A small CTC audio transcriber, trained from scratch.
Model: log mel input, widths [128, 160, 192].
Data: trained on short read English sentences (LibriTTS-R), 26041 training examples, 78.6 epochs.
Rows from block 6, named by matrix and row number. Rows with one number belong to one channel. Each number is 128 + 24 x the weight over its row's rms, rounded and kept within 0 to 255. All counts start at 0. Numbers have three digits each. After the name is the row's rms in percent of the matrix's.
# convs0: first width-5 conv (model.blocks.6.convs.0.weight, 192x160x5), inputs 8-15, a 5 kernel for each
# convs1: second width-5 conv (model.blocks.6.convs.1.weight, 192x192x5, transposed), outputs 8-15, a 5 kernel for each
convs0.50 095:060076123129151128128128126129115128128127129128128120126152130128128128128101124127130074128128129128130128126128128104
convs1.50 107:138104129128128124100127128128129128111128126127128128127126145128125128128128124128128127091092130128132119079069114121
convs0.51 097:061148130128129128128128128099130132128131128128113128129127011104128132131128128128128128127128128130128128127128128094
convs1.51 090:128128128165120130129128128139099128116128128000132128128129128134140128128154138127118128098115115129147128128143174127
convs0.52 086:129115128128131128128111129131182129128130158128128125126125128128128128128128128130128128128131128112125128128128126127
convs1.52 111:137128128128128135127055127136129128131129129088126127126125128128136134136072129128131166133127114089123134128128128128
convs0.53 097:128127188151120116108124128128134150144128128127134128123102129128128128129127082128128127096123127126156130131128128162
convs1.53 102:137122120128104128128127061112122127129120131084058124128155133132129129076147127128126128128134128128063117103129131086
convs0.54 099:128128128120129128129100129129148136145128128119128126125126171129128131145152133128124129127128119127139128128127113128
convs1.54 097:128115131129123128128128138151158144128128128128149128123128106120128125128135128128128129129131126126129128128133145129
convs0.55 106:128128084102128128128128128129125110126128160158128131139146128128128128127128128128128129128128128128128054090128127127
convs1.55 092:128102125128095105063127128128130121128185128128129128131134128128129128141127008116128131137129128117143097128127131127
convs0.56 095:128158168151130122121127129128129128128210128127128135128128129129128128128130128128177128126113128128070128128128133132
convs1.56 089:128128128128127095128156127127085128123123172129128127128128129137142128132088128100127127119128128131142133127117129134
convs0.57 100:134129123128128129141130116102128127127127124128128128128127158128128128128128129113127128131128127111128128119087127123
convs1.57 097:127126129139128128102121109121228140128129121129198128128084074067112128128106128133127124036131081128130143127128128128
convs0.58 102:128128131126125128128128127125127128128128128128130128130138219128128128128074120128127128255128129128129102123119043128
convs1.58 096:173157099130132100110071096123126169128050125127128142134157129125128165133130129128128117128128128127127127126116128082
convs0.59 110:130133128129128128132130128135128138139131131128128128128127061129130128128127128128129128128127115128128114128129135134
convs1.59 094:128128129128111131128129139165134128128130130128153129131128128170128128145128128134149127009104128128128166128127128126
convs0.60 099:128128114124128035127128133127128130130128128131131126128120197128129128128129133125125127164128128128134145128024128148
convs1.60 100:115128127130123090101097078127129128128128130172128135133131128139134128084085127129129124128128071129129128131128119133
convs0.61 103:131130019128118128128127129142131129111125128124128128127176128142128127085125128164156129160128134128131145129128127129
convs1.61 100:127128128127104139130139135128077128128132129144125123128127143128131132128128150130134147129130128128128127029057132120
convs0.62 109:128121130127148128126039129129128127136148130133127128128131128128128127127123127108128131128128187128128128137128133127
convs1.62 110:131146136128131129166129109061127128128128141128129128129137138128128128129180127099128147128127124122128128128128127127
convs0.63 097:154128128128060035129127127125129128129154158127128150144129128128128129163129128128128083128126128128119133136128128138
convs1.63 098:131148128128130123127129093128128128126127127131128143128156117128128150128154128128128131210131127128128176190129138128
convs0.64 100:128128195128115172132131131166128128128128129128128128130130116128121100128129127128128128148151128128130128128130128128
convs1.64 109:125123120110029167123128128128104129130128126127124128097000130129125128255129146143128128127127114097125108127127127124
convs0.65 098:129129129126122127128128109012128128128129129133128127120072128128128127127128128130131128159157139139132076128128155127
convs1.65 099:127127118128130128130131128129127128129133130128128127128124128125130128127129128127186137127128128128130065128128128128
convs0.66 094:110128128129128128122159148128055128128128127135129128130139128126128128128117128128129117128128128127123128115102112071
convs1.66 104:132128111128157000009077123095127128117121127255128128128129128128099128125127128129128128097129181162128142128130127128
convs0.67 096:127125127127129147138141129128115125125128128128128070128128123125128128128128128128123128129134130128128128127067000092
convs1.67 106:185128128128122128128128128128128116067128128079128128128142128112114126128128127128098123114071124066090128128128128079
convs0.68 100:128128128129197130127128128128128128128128128083128079060115128128128128128104122128128128128125104127123126105126126109
convs1.68 112:128127128128128133127128123014129124077129128128083049127128000022127130129128131129131134157138129114128128129129139143
convs0.69 107:128128128126125177128125104000123119126133128123123126126128125128121128129152129131138151128125128129128128128113127128
convs1.69 089:125127139130128128124127134128129170134131079113123119127133198159127126156121117121125125124119128128130128181145128128
convs0.70 103:128128130171128128128128128128124118132128131166132127125125147128025046129129128128128130128128190128128113128128128128
convs1.70 098:128147131128129128129129121126128128130142128127129128128127128128128129100128128128134128113128152128089128128128128128
convs0.71 102:172128129135136128129130128126128130128128127128152131128128143132128128132128096127132133101129129143122127122123128125
convs1.71 092:128128128128129128128114114037107129153157128130129129135123129127127128128138135129133103063128109099131120108128138200
convs0.72 102:125128144129128129094123128161173128128128128128128128128154128128128128120128129128131128144128128131140126128128128128
convs1.72 096:128128128129128121124128128128130158129133085137135129142128104137133128090132131133130128080128132129206120128108116128
convs0.73 104:128128149131070128128136153134005109129129132129128131128127105128118127128128066129128133127084122128158128191131128126
convs1.73 112:127128128128140127123089029046171129128128063128137128129128128139127128128156129128128128128128121126128127124128133130
convs0.74 098:127125129128128132132130152135166129116125031129130156128121020128127122127079128061127128081128128128125078115097130038
convs1.74 098:128128129128126120128128129156039034128183147128123123128128128130128122119120127196177133122127128164128128128129144163
convs0.75 091:128128126108102126111129128128062129129131140128128128126127128129128129125078099126075091159128127087096146121126128124
convs1.75 094:120128129128137128102112126127128127128131141134128128128115129133128129128102128134132128127128096076128128132134146137
convs0.76 095:128129128128129132127128128128127129128128179128129128128128128128128128128136132129128128127128128135166128110126128127
convs1.76 110:128128121127124128130090007049128120128129132127127128132128127131131128232108123128164126128129127128128127128235127142
convs0.77 094:129130129128177118123116124130130067090130128127123129129119117110128128138004069128128128079125127128128127125125128128
convs1.77 100:128128129129128125126128124126133123125130129127112000090128127139128129121151134128128130127126127127116159128127102128
convs0.78 096:130129128114127128125130129128097000126128130127137129132173127127124125127128130128123121128128127151128186127128118122
convs1.78 094:128128128132118128128133135131128128124127129123130159128128128212128127127134169128129134129001132128128128128139128126
convs0.79 105:138129122128127164128128136128129129128129132128118128128128129127127127126133129129129128131136129132128125128127128128
convs1.79 091:120120128131127176128203130074140134140128128129122128141145131128128200126127123160133129000127128133127000128128128124
convs0.80 098:164138127128199141128130128096133129128128128128123128123139015128118128133122128129129132143125128130112128117126129128
convs1.80 091:131129134133127128129148130128150127127128136127128132127127032058128128135132120119075128126126123123128128128127134128
convs0.81 097:125128128123132127128127128127142130128127127107130128128037114128128127128128128128127122128078132143128121106128131128
convs1.81 092:079122128130128129127127126091104000128139129129131128127000121128129122105129128128076128120128128128128122129128136132
convs0.82 097:122112127128160130116128131141128128151164128129130140128128139136128128126056105118128159053136128097011128129129128123
convs1.82 100:069129128129128124126128131132140143130126126105128128129128132144129129125112128127127130159157127128129131176148128125
convs0.83 089:128128128128128128128128119128128128129128128128128133145134116129128126109136128134128135121129128128134128128133139128
convs1.83 104:120128129128126131129098122126128166128128128128128128135128128129126128039157129127132132128127120128114128129131105059
convs0.84 103:128131129090000031018128128132127127128128126128128129128128019108128128157131128128128130069127117128129128128129128128
convs1.84 088:129130134130130122132131124130129137133128101125128128129117171132121128127180133131128000129069128119034128118123127128
convs0.85 087:121124131128113162128059086134000128130128120127134129128125202129134128128127128129128128126127083101092128128128071085
convs1.85 114:002127110128023128127044094121128107009055137128128131140151127128119123132164132135128128129127125138137128192168139132
convs0.86 098:127125079105128120119121128128119128128099127127128126112078128128128127128127128116126130130128128136115113128131129129
convs1.86 090:136128104128141128119125128137128128127128153128128115127128131128128039095141130132147127133142138130139120127118115129
convs0.87 098:128128125129167124123100122126128129126126088128128121127191131131129128128129130127121128124126109128127130128155142128
convs1.87 100:128128128146034135137128128138120039128255128130128121127099130158127106118128130128129125130132197128128124029123133128
convs0.88 106:092105106125125127128128128129128128145132128134076128137128000066129129129128128145143129192128132143128128128128120111
convs1.88 093:129128152135131124143130108129079121128147128114116128130144159125102116128064127126126128079133129126128069132153128130
convs0.89 099:201137121133129160128139150166135162139128128128135199128128128128128114053128128128128154123128128128116127128126106128
convs1.89 098:127128129128127128128129112121130128128128097122127095132124125128128090065128128132128128098129128128128119095128127127
convs0.90 103:130133129159128136090000128128058078128128130128130129120114128128122127127128092128128125118124128128131138126127128128
convs1.90 104:129128129128128126121089111128129128032083129128128124128130128128127128080131128117062063127128128146128119119128128118
convs0.91 093:128128128128128139128128127122122111128128125062128129150197132128128128144128127128128098128127128140128128128130130129
convs1.91 091:128128140135137041120127127127128128128130129128132128128128123128128128070117126079071106062124128128132146132131136128
convs0.92 095:134130128128128128126127127050108125121125070128128127126145128110128000128128128110128128122134128147216128119128128123
convs1.92 097:125128148132158127029134128128128129128129128130129128128150128163128121128128128128139121127118128138127127126128070128
convs0.93 098:129128149133092135128128119128128128128128128166129127128096128128128127128110124128228145123128128128174236128129128128
convs1.93 096:151140123128129127110128148131127128128128128134127112125126129128128134135128128128128131128128126093126175127133131127
convs0.94 101:116127128126038155128128128129125129128128128074128128129195128128128128128127127130127128129128129000130107128128132134
convs1.94 095:128127128122128126117128128128131134138117128137137128128128119129127110113160138131128108003120119125128138131109128122
convs0.95 108:128128127196127127128128129128128127128172150133084065128125105087126128129128128129129126124130128124127128128128131128
convs1.95 109:023087128128131128124127128128042124127126137109125128128128107116128128128089131136132127128118128126126127128145132087
convs0.96 099:128128057128132128112101147148129140129128169128128129089000129128132128128114130134181134127126135127123126109119129128
convs1.96 094:145128114128128132136213129134128092125128139129128117120128126122120114119120127105128128128137128125078142079011111126
convs0.97 100:179130128127128128128128128128122128126102108116116119124017129128128129157133127128132130128128127128122128128128064128
convs1.97 101:128128131128133126141147128128129132128128222124121128132133135124065000001132127127185127121112122128128142129129073000
convs0.98 101:150150140137132225128128119128128127109117126128128124123120163128128128128171128128128129128128127128128127128128133130
convs1.98 095:127173127127056170128128156128162128128128128129129115128110094127129133130162127125117127099128126074099167135129129121
convs0.99 101:144130128122172128128122151168139128128126128128128131145127128128124128128182142129128128164128131129129129128128130137
convs1.99 105:224128128128127128128128128146128130128128137055131131138203128128128128127158136129129121128107132128128128128164136135
convs0.100 094:127128129130132126127128131128128017086128137112128128130128128128128128128128128139163135131128143128128128098076128135
convs1.100 102:123086128128130128126133042109183213128121089108132145136128128128121120134127121145128129131108128150198128127128128126
convs0.101 121:067123115128128127127128128128116126128128128128134134128072130128123128128131128128128125116102119128091134147128128136
convs1.101 096:134137153135136231144130128127125128140128092105126119127123129085113110128130128102128127050128133128155127128126151130
convs0.102 093:061125126126126128109102128128128123127127127129128128127126128128125128128021052129105033222128126127127106112132128131
convs1.102 093:072128144179128125127128128128118126128128128125127128128128130127106128131128128145137128128128128128128128100128189134
convs0.103 109:199128126121128124128154128110127136127128128094106128134131128128093001129128128128114127130099128128148127128111117128
convs1.103 086:126128128130128126129128128183092115124127112088134131155146129132130134128113128135132099147129118125129144189140131128
convs0.104 101:128163125128131128107104124132121121132133128083130130016000125126128128128191128128128131128125115134128117115124128128
convs1.104 096:127181137128128182127137128127128128131129128125066128128128128128129142128118130201136126128142128124153119127127138128
convs0.105 108:153138128126126131119128128127124114117120127128127126150179053089095099047128128128131129132128128000129128131124129183
convs1.105 110:142128126168126127130129130128128128156129123125122129144145128129129129084129126127129110130131129129129128141135129130
convs0.106 102:133128128128128153130135144128000064114128128132128127128135138128128128128128128128128022123129129127127122124128130133
convs1.106 105:170129130131129192128128137139128136176128123069117111128157125126127128130134132127095091142127126127129121141145129133
convs0.107 104:128131129121109107097128127128089124119116124130129128128126000129132128128155128127128113125124128128125201127117124124
convs1.107 102:157168193143104126128128130071136141126108124129109110128133136133128128128126112114128123128129129113122148143137131095
convs0.108 087:128085123128127129065128128132128103128128129111120128128128129128128130129128127103109125119128138128128127080129128117
convs1.108 098:023133136128128128128128128129130129129128127128144133128110127128128135129114119128152137080128128115104128129128128127
convs0.109 099:127127128128128036110126132142131131136128128152128128128128126117125126127000117128128128127119128129128128127129129129
convs1.109 114:160128124117130128128127128167127126127128128129129129129128133131129028066131128148145132129128128128128091119125121157
convs0.110 101:127128128114079101128131116107128127128128144128127115128078000127128128128119096128128121129128122124129128130136131123
convs1.110 100:128128127103128122084054131131120045128139136128128128129138073128128120128128139165128089087122128128167128128127123128
convs0.111 095:128133128126128128128103128128127128138133157128128128137138122128079121128128169128128124123125127130122046115128127128
convs1.111 095:136127118127128128128128128129139129120123128138134145131106152125129128128128114068128126129128125127128121116129124129
convs0.112 092:080128128128129041130128128128131128128128130128128128133157070128128128128178134128128128131181128128127128128128128128
convs1.112 113:130131128128105089128128128128119128123128128065088128136127128132128127128129146130129128134128128118127129135128128127
convs0.113 107:128128127128127128128116121128132128128140128128128128135072128128128127128128115128128126121128128128128043026061118098
convs1.113 094:129128128107128127133128106120248131128116118128127127124122128128128128111126105102115128095128128128118255124121124127
convs0.114 096:128128128128128064000120128125069129155138135157128128133128130130138130128128128128079128128123128128130127128133128128
convs1.114 106:075049128127130129127126123128128128128128059127119128134128213154128133128124129128121128127137128128128116130129127127
convs0.115 105:120128125128219128129129132129129134128128129127128130128128128128128127126128128128128128170151128129128122121128130108
convs1.115 097:128128128128128070128128143141162129128112058128124128100115126132128109063120113124107130116128132130119115073129128111
convs0.116 103:136128127126173028127128128107142128127128125145128133132139125128128128129128128127120121129128127128093121088128128129
convs1.116 097:101128128125127127128128133128128128122128128116128128126114141147128100128129123128161128121128129130131128132132131128
convs0.117 114:128128128128164128128127127121121132156080046128119086128079128128128049081139129071128128128132130128128137128094135128
convs1.117 096:128128128131129127125128147134119129150125128126121128090126128128128070029129131136174128128119101128128148064134022048