python train.py --dataset="short read English sentences (LibriTTS-R)" --spec_augment=false --win_length=512 --kernel_size=5 --widths=[128, 160, 192] --learning_rate=0.0029 --beta1=0.95 --beta2=0.99 --max_grad_norm=1.0 --l1_shrink=0.03 --batch_size=256 --weight_decay=0.1
Rows from block 6 of a small CTC audio transcriber, named by matrix and row number. Rows with one number belong to one channel. Each number is 200 + 40 x the weight over its row's rms, rounded and kept within 0 to 999. All counts start at 0.
After each channel's rows are labels from the 100 clips, of 14848, where the channel reaches its highest value: "top examples" is what is common among them. Only what is clearly more common there than usual is listed. The data: short read English sentences (LibriTTS-R).
# convs0: first width-5 conv (model.blocks.6.convs.0.weight, 192x160x5, each kernel summed), inputs 0-159
# convs1: second width-5 conv (model.blocks.6.convs.1.weight, 192x192x5, transposed, each kernel summed), outputs 0-191

convs0.123,206,202,200,212,223,202,207,75,196,215,164,236,226,191,214,201,163,0,203,176,220,205,205,223,206,196,198,209,179,221,200,182,186,137,162,157,208,204,187,220,195,152,195,202,199,146,231,200,199,199,208,167,180,213,216,204,198,185,202,200,202,192,202,187,102,154,170,227,198,227,202,161,204,164,210,201,157,223,202,196,208,142,242,203,224,123,212,159,281,190,204,244,216,194,169,219,128,182,166,199,191,199,166,200,260,191,191,205,213,185,246,154,200,198,217,213,215,186,207,189,171,185,94,144,212,144,214,202,15,328,108,256,192,203,185,133,188,136,186,135,192,192,194,198,209,182,169,260,187,173,190,201,201,107,229,214,202,176,210,200
convs1.123,203,199,188,208,195,240,216,269,150,197,189,183,203,223,178,169,202,195,202,218,200,151,103,190,378,224,265,212,222,258,197,199,220,241,179,163,199,153,198,170,173,237,200,94,179,158,129,216,249,201,223,198,172,146,244,263,202,194,94,121,198,112,172,212,211,210,201,202,205,214,171,197,202,183,191,212,186,210,257,78,207,202,198,173,203,233,227,214,188,268,205,199,209,158,254,244,214,207,188,204,224,185,211,196,186,43,206,203,198,154,138,171,186,233,147,196,173,232,202,205,141,193,124,221,194,201,226,221,202,223,160,236,182,240,167,183,242,151,215,175,188,166,219,204,204,189,201,242,225,219,189,44,202,198,194,187,229,127,199,211,240,187,226,180,217,143,248,201,200,241,168,201,181,198,105,197,220,134,203,171,150,219,199,163,201,232,197,233,200,114,261,189
top examples: the word "the"

convs0.164,224,203,191,203,199,194,194,209,254,186,173,199,207,194,202,190,215,203,192,159,151,198,200,188,230,156,196,167,205,216,219,169,200,49,100,64,184,200,213,204,265,224,237,252,231,195,254,142,176,226,194,200,219,199,191,218,201,184,237,24,136,134,185,207,137,193,196,194,105,202,124,145,178,205,233,172,201,149,141,261,200,192,227,267,182,214,168,220,200,208,199,197,211,198,189,199,82,168,181,205,204,221,204,183,199,205,192,136,168,175,197,201,184,185,233,144,99,196,201,214,148,199,142,155,183,184,101,195,177,203,184,199,220,200,190,195,217,220,173,156,212,187,218,204,194,107,182,197,203,213,154,221,204,215,171,183,92,155,199,186
convs1.164,216,202,107,194,174,226,196,172,205,178,272,141,205,104,66,193,139,245,202,211,208,205,204,199,208,208,213,248,219,198,158,230,220,220,186,180,97,174,208,209,162,161,131,205,225,199,189,172,222,201,162,215,177,271,176,186,210,297,162,221,239,202,237,211,167,202,156,144,205,217,197,182,173,184,227,163,200,192,198,233,239,183,213,234,199,255,191,203,313,105,166,187,201,220,223,180,216,122,224,219,155,193,170,197,195,184,177,219,222,235,205,209,220,147,148,189,214,222,284,202,188,84,142,308,196,232,241,224,194,151,233,196,199,220,242,292,247,161,200,205,173,127,159,191,198,185,183,254,162,216,199,134,239,199,207,242,101,193,176,218,207,205,198,222,253,175,249,149,123,293,211,197,188,192,155,208,155,236,204,191,184,199,292,202,200,184,184,153,270,246,225,133
top examples: the word "but"

convs0.60,168,204,224,137,227,198,195,207,189,148,202,197,240,200,224,161,207,196,185,147,96,210,203,196,214,193,199,181,214,195,199,191,196,197,166,146,178,196,126,222,186,154,187,181,198,187,201,144,17,232,184,200,196,201,157,192,204,186,207,226,159,200,205,107,114,201,199,213,200,153,210,194,182,118,200,201,200,205,203,197,199,147,200,163,217,186,188,212,191,31,256,199,187,199,202,177,308,166,203,194,216,201,205,206,216,200,202,156,200,257,202,195,216,205,230,188,209,170,194,190,198,181,200,135,254,240,191,22,183,251,190,70,189,108,181,185,153,174,151,186,176,194,199,219,215,219,219,243,208,217,233,193,206,191,195,201,202,120,176,198
convs1.60,226,167,182,199,191,217,228,138,190,112,202,234,184,172,167,199,201,221,173,225,198,206,136,257,227,194,146,198,226,196,195,170,228,170,217,210,169,172,225,216,172,197,221,106,193,190,231,197,194,218,192,194,197,207,164,206,172,198,222,160,97,196,284,0,235,223,200,197,193,205,196,210,199,230,190,186,182,182,175,203,216,146,194,170,202,169,182,205,267,200,213,238,227,221,219,98,199,200,202,198,195,176,326,182,109,213,201,203,207,182,201,183,204,201,180,197,227,146,109,204,201,201,169,179,193,190,226,183,304,110,198,200,250,177,204,185,194,196,200,221,200,190,179,203,157,281,167,193,215,195,203,195,131,210,207,300,199,221,247,177,256,179,203,231,209,191,203,265,212,145,206,211,204,244,174,268,251,212,134,143,213,200,163,223,144,231,212,179,129,208,106,209
top examples: the word "the"

convs0.81,206,194,195,178,139,138,87,118,197,199,209,126,189,195,179,182,290,202,199,193,135,116,206,209,244,131,201,219,230,242,196,238,198,158,188,194,184,133,195,195,171,248,204,173,210,278,208,130,200,197,215,191,202,150,207,233,187,206,201,199,161,205,205,223,169,179,234,200,144,228,175,147,153,195,222,82,201,197,173,195,207,188,171,203,204,167,145,122,209,164,210,174,242,209,221,78,236,186,181,157,182,144,241,103,192,182,179,177,212,270,189,204,201,106,163,194,109,50,197,247,167,199,187,196,195,167,131,198,241,313,192,248,187,204,201,217,199,203,196,221,178,202,195,182,203,217,119,221,201,148,199,207,203,188,176,212,215,182,192,186
convs1.81,264,203,210,196,227,227,84,203,165,173,108,117,177,167,195,205,138,214,192,214,203,200,225,198,197,164,124,198,183,240,203,238,260,117,215,174,215,216,201,213,189,165,201,198,187,193,135,184,195,238,174,200,164,215,154,173,206,190,138,170,174,178,141,208,132,201,142,275,176,132,233,261,212,198,225,150,174,199,55,198,166,205,200,196,192,186,215,189,204,140,151,200,213,239,206,167,206,260,244,163,149,222,168,227,190,248,186,202,206,211,131,197,145,181,180,267,243,239,155,205,210,213,214,264,183,247,175,184,158,209,216,203,186,74,219,115,184,222,103,199,208,239,269,212,200,125,187,114,290,112,164,194,280,184,246,214,249,238,232,191,176,207,134,176,194,199,239,168,145,224,191,202,167,217,116,207,208,196,224,224,206,173,195,224,215,137,172,233,208,204,168,149
top examples: the word "me"

convs0.157,222,212,132,201,264,199,216,139,201,180,130,188,202,209,198,194,169,203,200,207,156,224,218,205,200,201,199,196,229,137,173,162,137,197,192,215,218,216,218,267,194,245,104,168,206,104,188,17,194,65,201,201,186,202,185,194,166,200,211,206,205,197,200,207,127,144,212,236,190,163,187,192,209,197,201,204,189,169,205,214,208,194,192,205,193,96,207,243,268,200,198,203,224,237,181,134,207,224,165,244,205,207,230,146,180,215,212,161,208,200,216,185,235,212,284,179,135,188,307,207,203,123,198,169,202,123,228,187,113,313,205,224,199,199,208,118,113,211,149,199,186,210,161,156,203,190,195,223,193,200,192,200,179,187,137,114,211,206,222,199
convs1.157,167,233,236,241,200,161,203,200,187,199,163,228,143,119,102,191,200,140,216,203,142,260,268,99,203,195,219,140,204,248,239,167,114,184,204,121,202,161,219,217,165,201,204,179,209,237,154,262,166,178,205,252,243,202,189,223,198,214,216,191,196,212,200,154,206,229,215,201,205,205,277,248,207,182,204,202,167,227,292,212,202,103,199,196,309,171,196,148,224,216,184,214,201,265,211,190,173,196,197,201,211,153,199,157,170,255,238,262,178,150,194,176,273,189,153,109,258,203,203,206,182,199,264,185,213,206,195,199,261,203,197,242,187,202,224,158,177,170,196,159,199,174,194,256,211,134,125,240,233,206,238,92,187,130,201,234,194,200,185,219,206,195,209,183,198,239,223,220,188,225,184,154,104,189,38,247,232,204,252,308,215,171,201,211,159,199,213,230,205,237,262,206
top examples: the word "the"

convs0.139,211,203,194,217,201,205,164,157,173,199,209,197,179,182,165,166,183,223,211,209,263,193,138,196,194,155,140,187,171,194,104,178,201,201,218,180,215,238,224,210,81,259,165,197,213,194,77,199,251,204,252,200,197,223,203,137,129,41,157,99,198,194,203,209,202,186,169,195,168,174,210,160,93,212,214,95,259,213,200,211,194,166,227,248,204,192,155,192,153,203,194,214,201,203,249,200,177,216,224,200,209,200,209,191,144,227,209,221,188,104,115,110,153,199,204,180,111,183,191,126,200,227,200,118,166,214,199,202,143,163,192,197,231,201,198,207,163,185,233,222,201,214,203,219,189,81,132,204,208,213,171,146,197,201,196,228,211,190,232,173
convs1.139,195,166,160,202,155,244,226,211,136,167,200,248,178,147,238,227,234,166,234,180,267,167,268,164,200,193,94,193,200,183,152,240,201,203,218,216,182,210,193,150,199,207,197,243,153,198,214,185,93,184,269,212,199,183,262,191,180,249,167,227,163,200,195,213,226,187,280,261,166,201,168,195,121,242,195,181,185,196,205,192,185,191,198,237,224,210,266,216,183,170,206,216,200,155,217,186,172,179,192,171,238,225,162,213,129,311,199,215,208,215,167,180,215,227,189,228,131,71,170,115,171,183,168,146,127,231,212,153,241,197,279,219,169,206,158,235,92,123,181,159,144,225,177,155,199,161,213,151,243,110,208,227,205,196,203,199,235,200,230,134,161,201,182,244,168,211,172,193,179,265,82,211,215,194,210,218,203,144,213,190,205,174,227,177,194,57,226,150,235,155,176,197
top examples: the word "must"

convs0.44,204,131,125,187,197,156,264,227,190,207,191,257,184,109,190,102,204,191,200,231,210,197,120,245,151,191,200,167,175,164,281,196,180,224,127,186,198,166,179,175,228,157,210,180,213,180,164,137,199,242,197,202,137,245,194,201,200,178,223,192,181,202,200,122,86,174,209,198,103,220,175,176,209,186,247,199,214,189,203,179,91,146,159,200,198,200,177,206,182,200,222,172,213,202,170,141,239,158,165,161,246,207,232,199,211,193,189,173,200,156,193,202,228,200,190,167,249,84,217,217,146,196,178,201,201,199,133,205,51,256,197,192,202,189,125,170,202,211,116,289,194,125,120,227,159,200,168,167,169,224,159,244,202,230,191,253,194,188,207,187
convs1.44,198,153,218,173,210,153,171,218,200,208,201,218,151,182,188,193,206,116,204,223,199,197,221,199,352,201,262,206,190,226,237,139,314,246,223,210,277,199,250,197,217,251,207,209,226,224,229,174,186,191,151,165,205,238,189,221,190,61,239,297,184,152,177,251,202,213,152,193,257,227,180,200,217,208,216,185,199,134,189,134,259,219,185,214,249,155,202,270,219,206,179,152,151,242,48,204,192,189,170,206,181,197,229,196,239,175,160,158,193,199,194,196,192,105,153,196,182,195,214,182,167,212,200,163,197,192,224,220,150,178,236,153,228,196,231,153,212,222,160,203,230,80,149,185,202,173,163,201,183,185,210,244,265,203,132,125,200,165,218,101,198,213,184,205,136,190,304,155,199,194,177,175,135,191,142,209,188,219,192,233,220,217,179,193,183,198,163,175,234,193,276,198
top examples: the word "it's"; the word "it"

convs0.93,268,213,212,186,171,213,202,188,194,198,200,204,199,264,228,274,219,106,212,189,169,191,32,151,205,188,187,203,207,176,168,201,178,194,203,159,186,195,251,142,162,200,126,164,154,173,230,196,231,211,209,187,201,202,196,220,223,214,201,210,188,99,214,148,202,153,202,190,214,168,170,200,147,225,199,189,140,182,172,210,194,193,205,167,183,158,180,200,61,102,199,186,104,266,172,135,279,197,183,145,236,130,215,222,213,216,173,108,200,206,203,219,193,203,77,194,167,189,197,212,186,257,194,170,195,201,171,201,199,169,199,197,212,220,199,200,199,200,179,216,257,167,200,202,174,224,208,204,190,200,211,173,220,29,146,212,178,188,205,123
convs1.93,168,199,198,192,141,222,196,277,218,202,199,191,209,201,176,233,149,184,236,193,177,212,258,123,209,120,237,139,199,170,161,192,208,222,207,153,170,199,232,332,201,189,168,211,253,199,181,177,210,165,201,186,256,239,245,210,209,197,227,188,279,56,275,205,191,201,256,156,202,176,246,190,163,215,230,237,141,242,214,125,224,230,207,206,245,265,235,175,168,186,171,211,204,175,176,212,177,84,190,175,208,158,217,134,169,192,226,272,196,146,165,172,221,167,266,203,198,216,222,200,172,207,260,236,200,197,205,204,240,220,169,185,233,161,58,184,178,178,196,189,194,203,194,194,80,190,202,188,204,191,232,217,224,177,205,235,243,248,217,254,208,265,202,200,204,132,240,47,205,250,162,196,191,208,193,217,223,160,217,227,222,147,181,200,204,198,302,217,131,216,199,229
top examples: the word "her"

convs0.92,203,77,209,124,198,179,216,201,206,141,134,211,54,187,278,189,200,199,201,203,184,193,146,231,206,199,68,198,175,46,192,220,199,251,199,197,183,236,186,147,188,175,176,192,164,201,215,144,214,208,192,121,159,206,88,125,190,237,205,201,180,190,183,247,182,116,198,204,187,200,197,248,210,197,210,208,143,199,195,214,210,212,194,236,221,198,199,181,203,188,232,188,197,177,208,198,209,192,190,148,233,173,235,211,145,207,191,114,198,192,129,250,226,235,202,220,208,167,63,195,165,197,201,182,217,209,195,209,117,203,202,235,160,185,202,170,182,200,200,204,190,263,189,259,186,169,202,174,220,203,80,194,184,207,202,148,201,156,209,235
convs1.92,177,197,91,181,177,183,193,159,235,134,202,217,220,203,199,158,190,195,135,236,208,235,150,146,161,155,176,145,153,189,199,185,167,149,140,171,183,215,239,248,228,187,228,200,235,204,149,208,170,199,121,225,153,208,181,137,222,60,215,151,175,185,199,156,166,194,213,242,49,144,206,140,207,205,204,166,171,158,91,210,162,198,92,197,178,144,103,176,226,222,211,199,158,183,242,198,136,121,224,136,180,168,195,167,158,216,168,186,198,202,194,212,206,208,207,121,235,263,155,213,212,216,231,194,244,104,177,170,188,215,106,222,123,200,200,210,215,199,262,193,205,202,136,154,206,203,194,207,201,221,126,151,202,184,140,187,204,209,222,146,200,207,222,178,204,233,259,165,201,187,244,167,150,189,154,249,215,202,203,202,200,210,191,193,219,102,180,143,168,195,220,185
top examples: the word "the"; the word "to"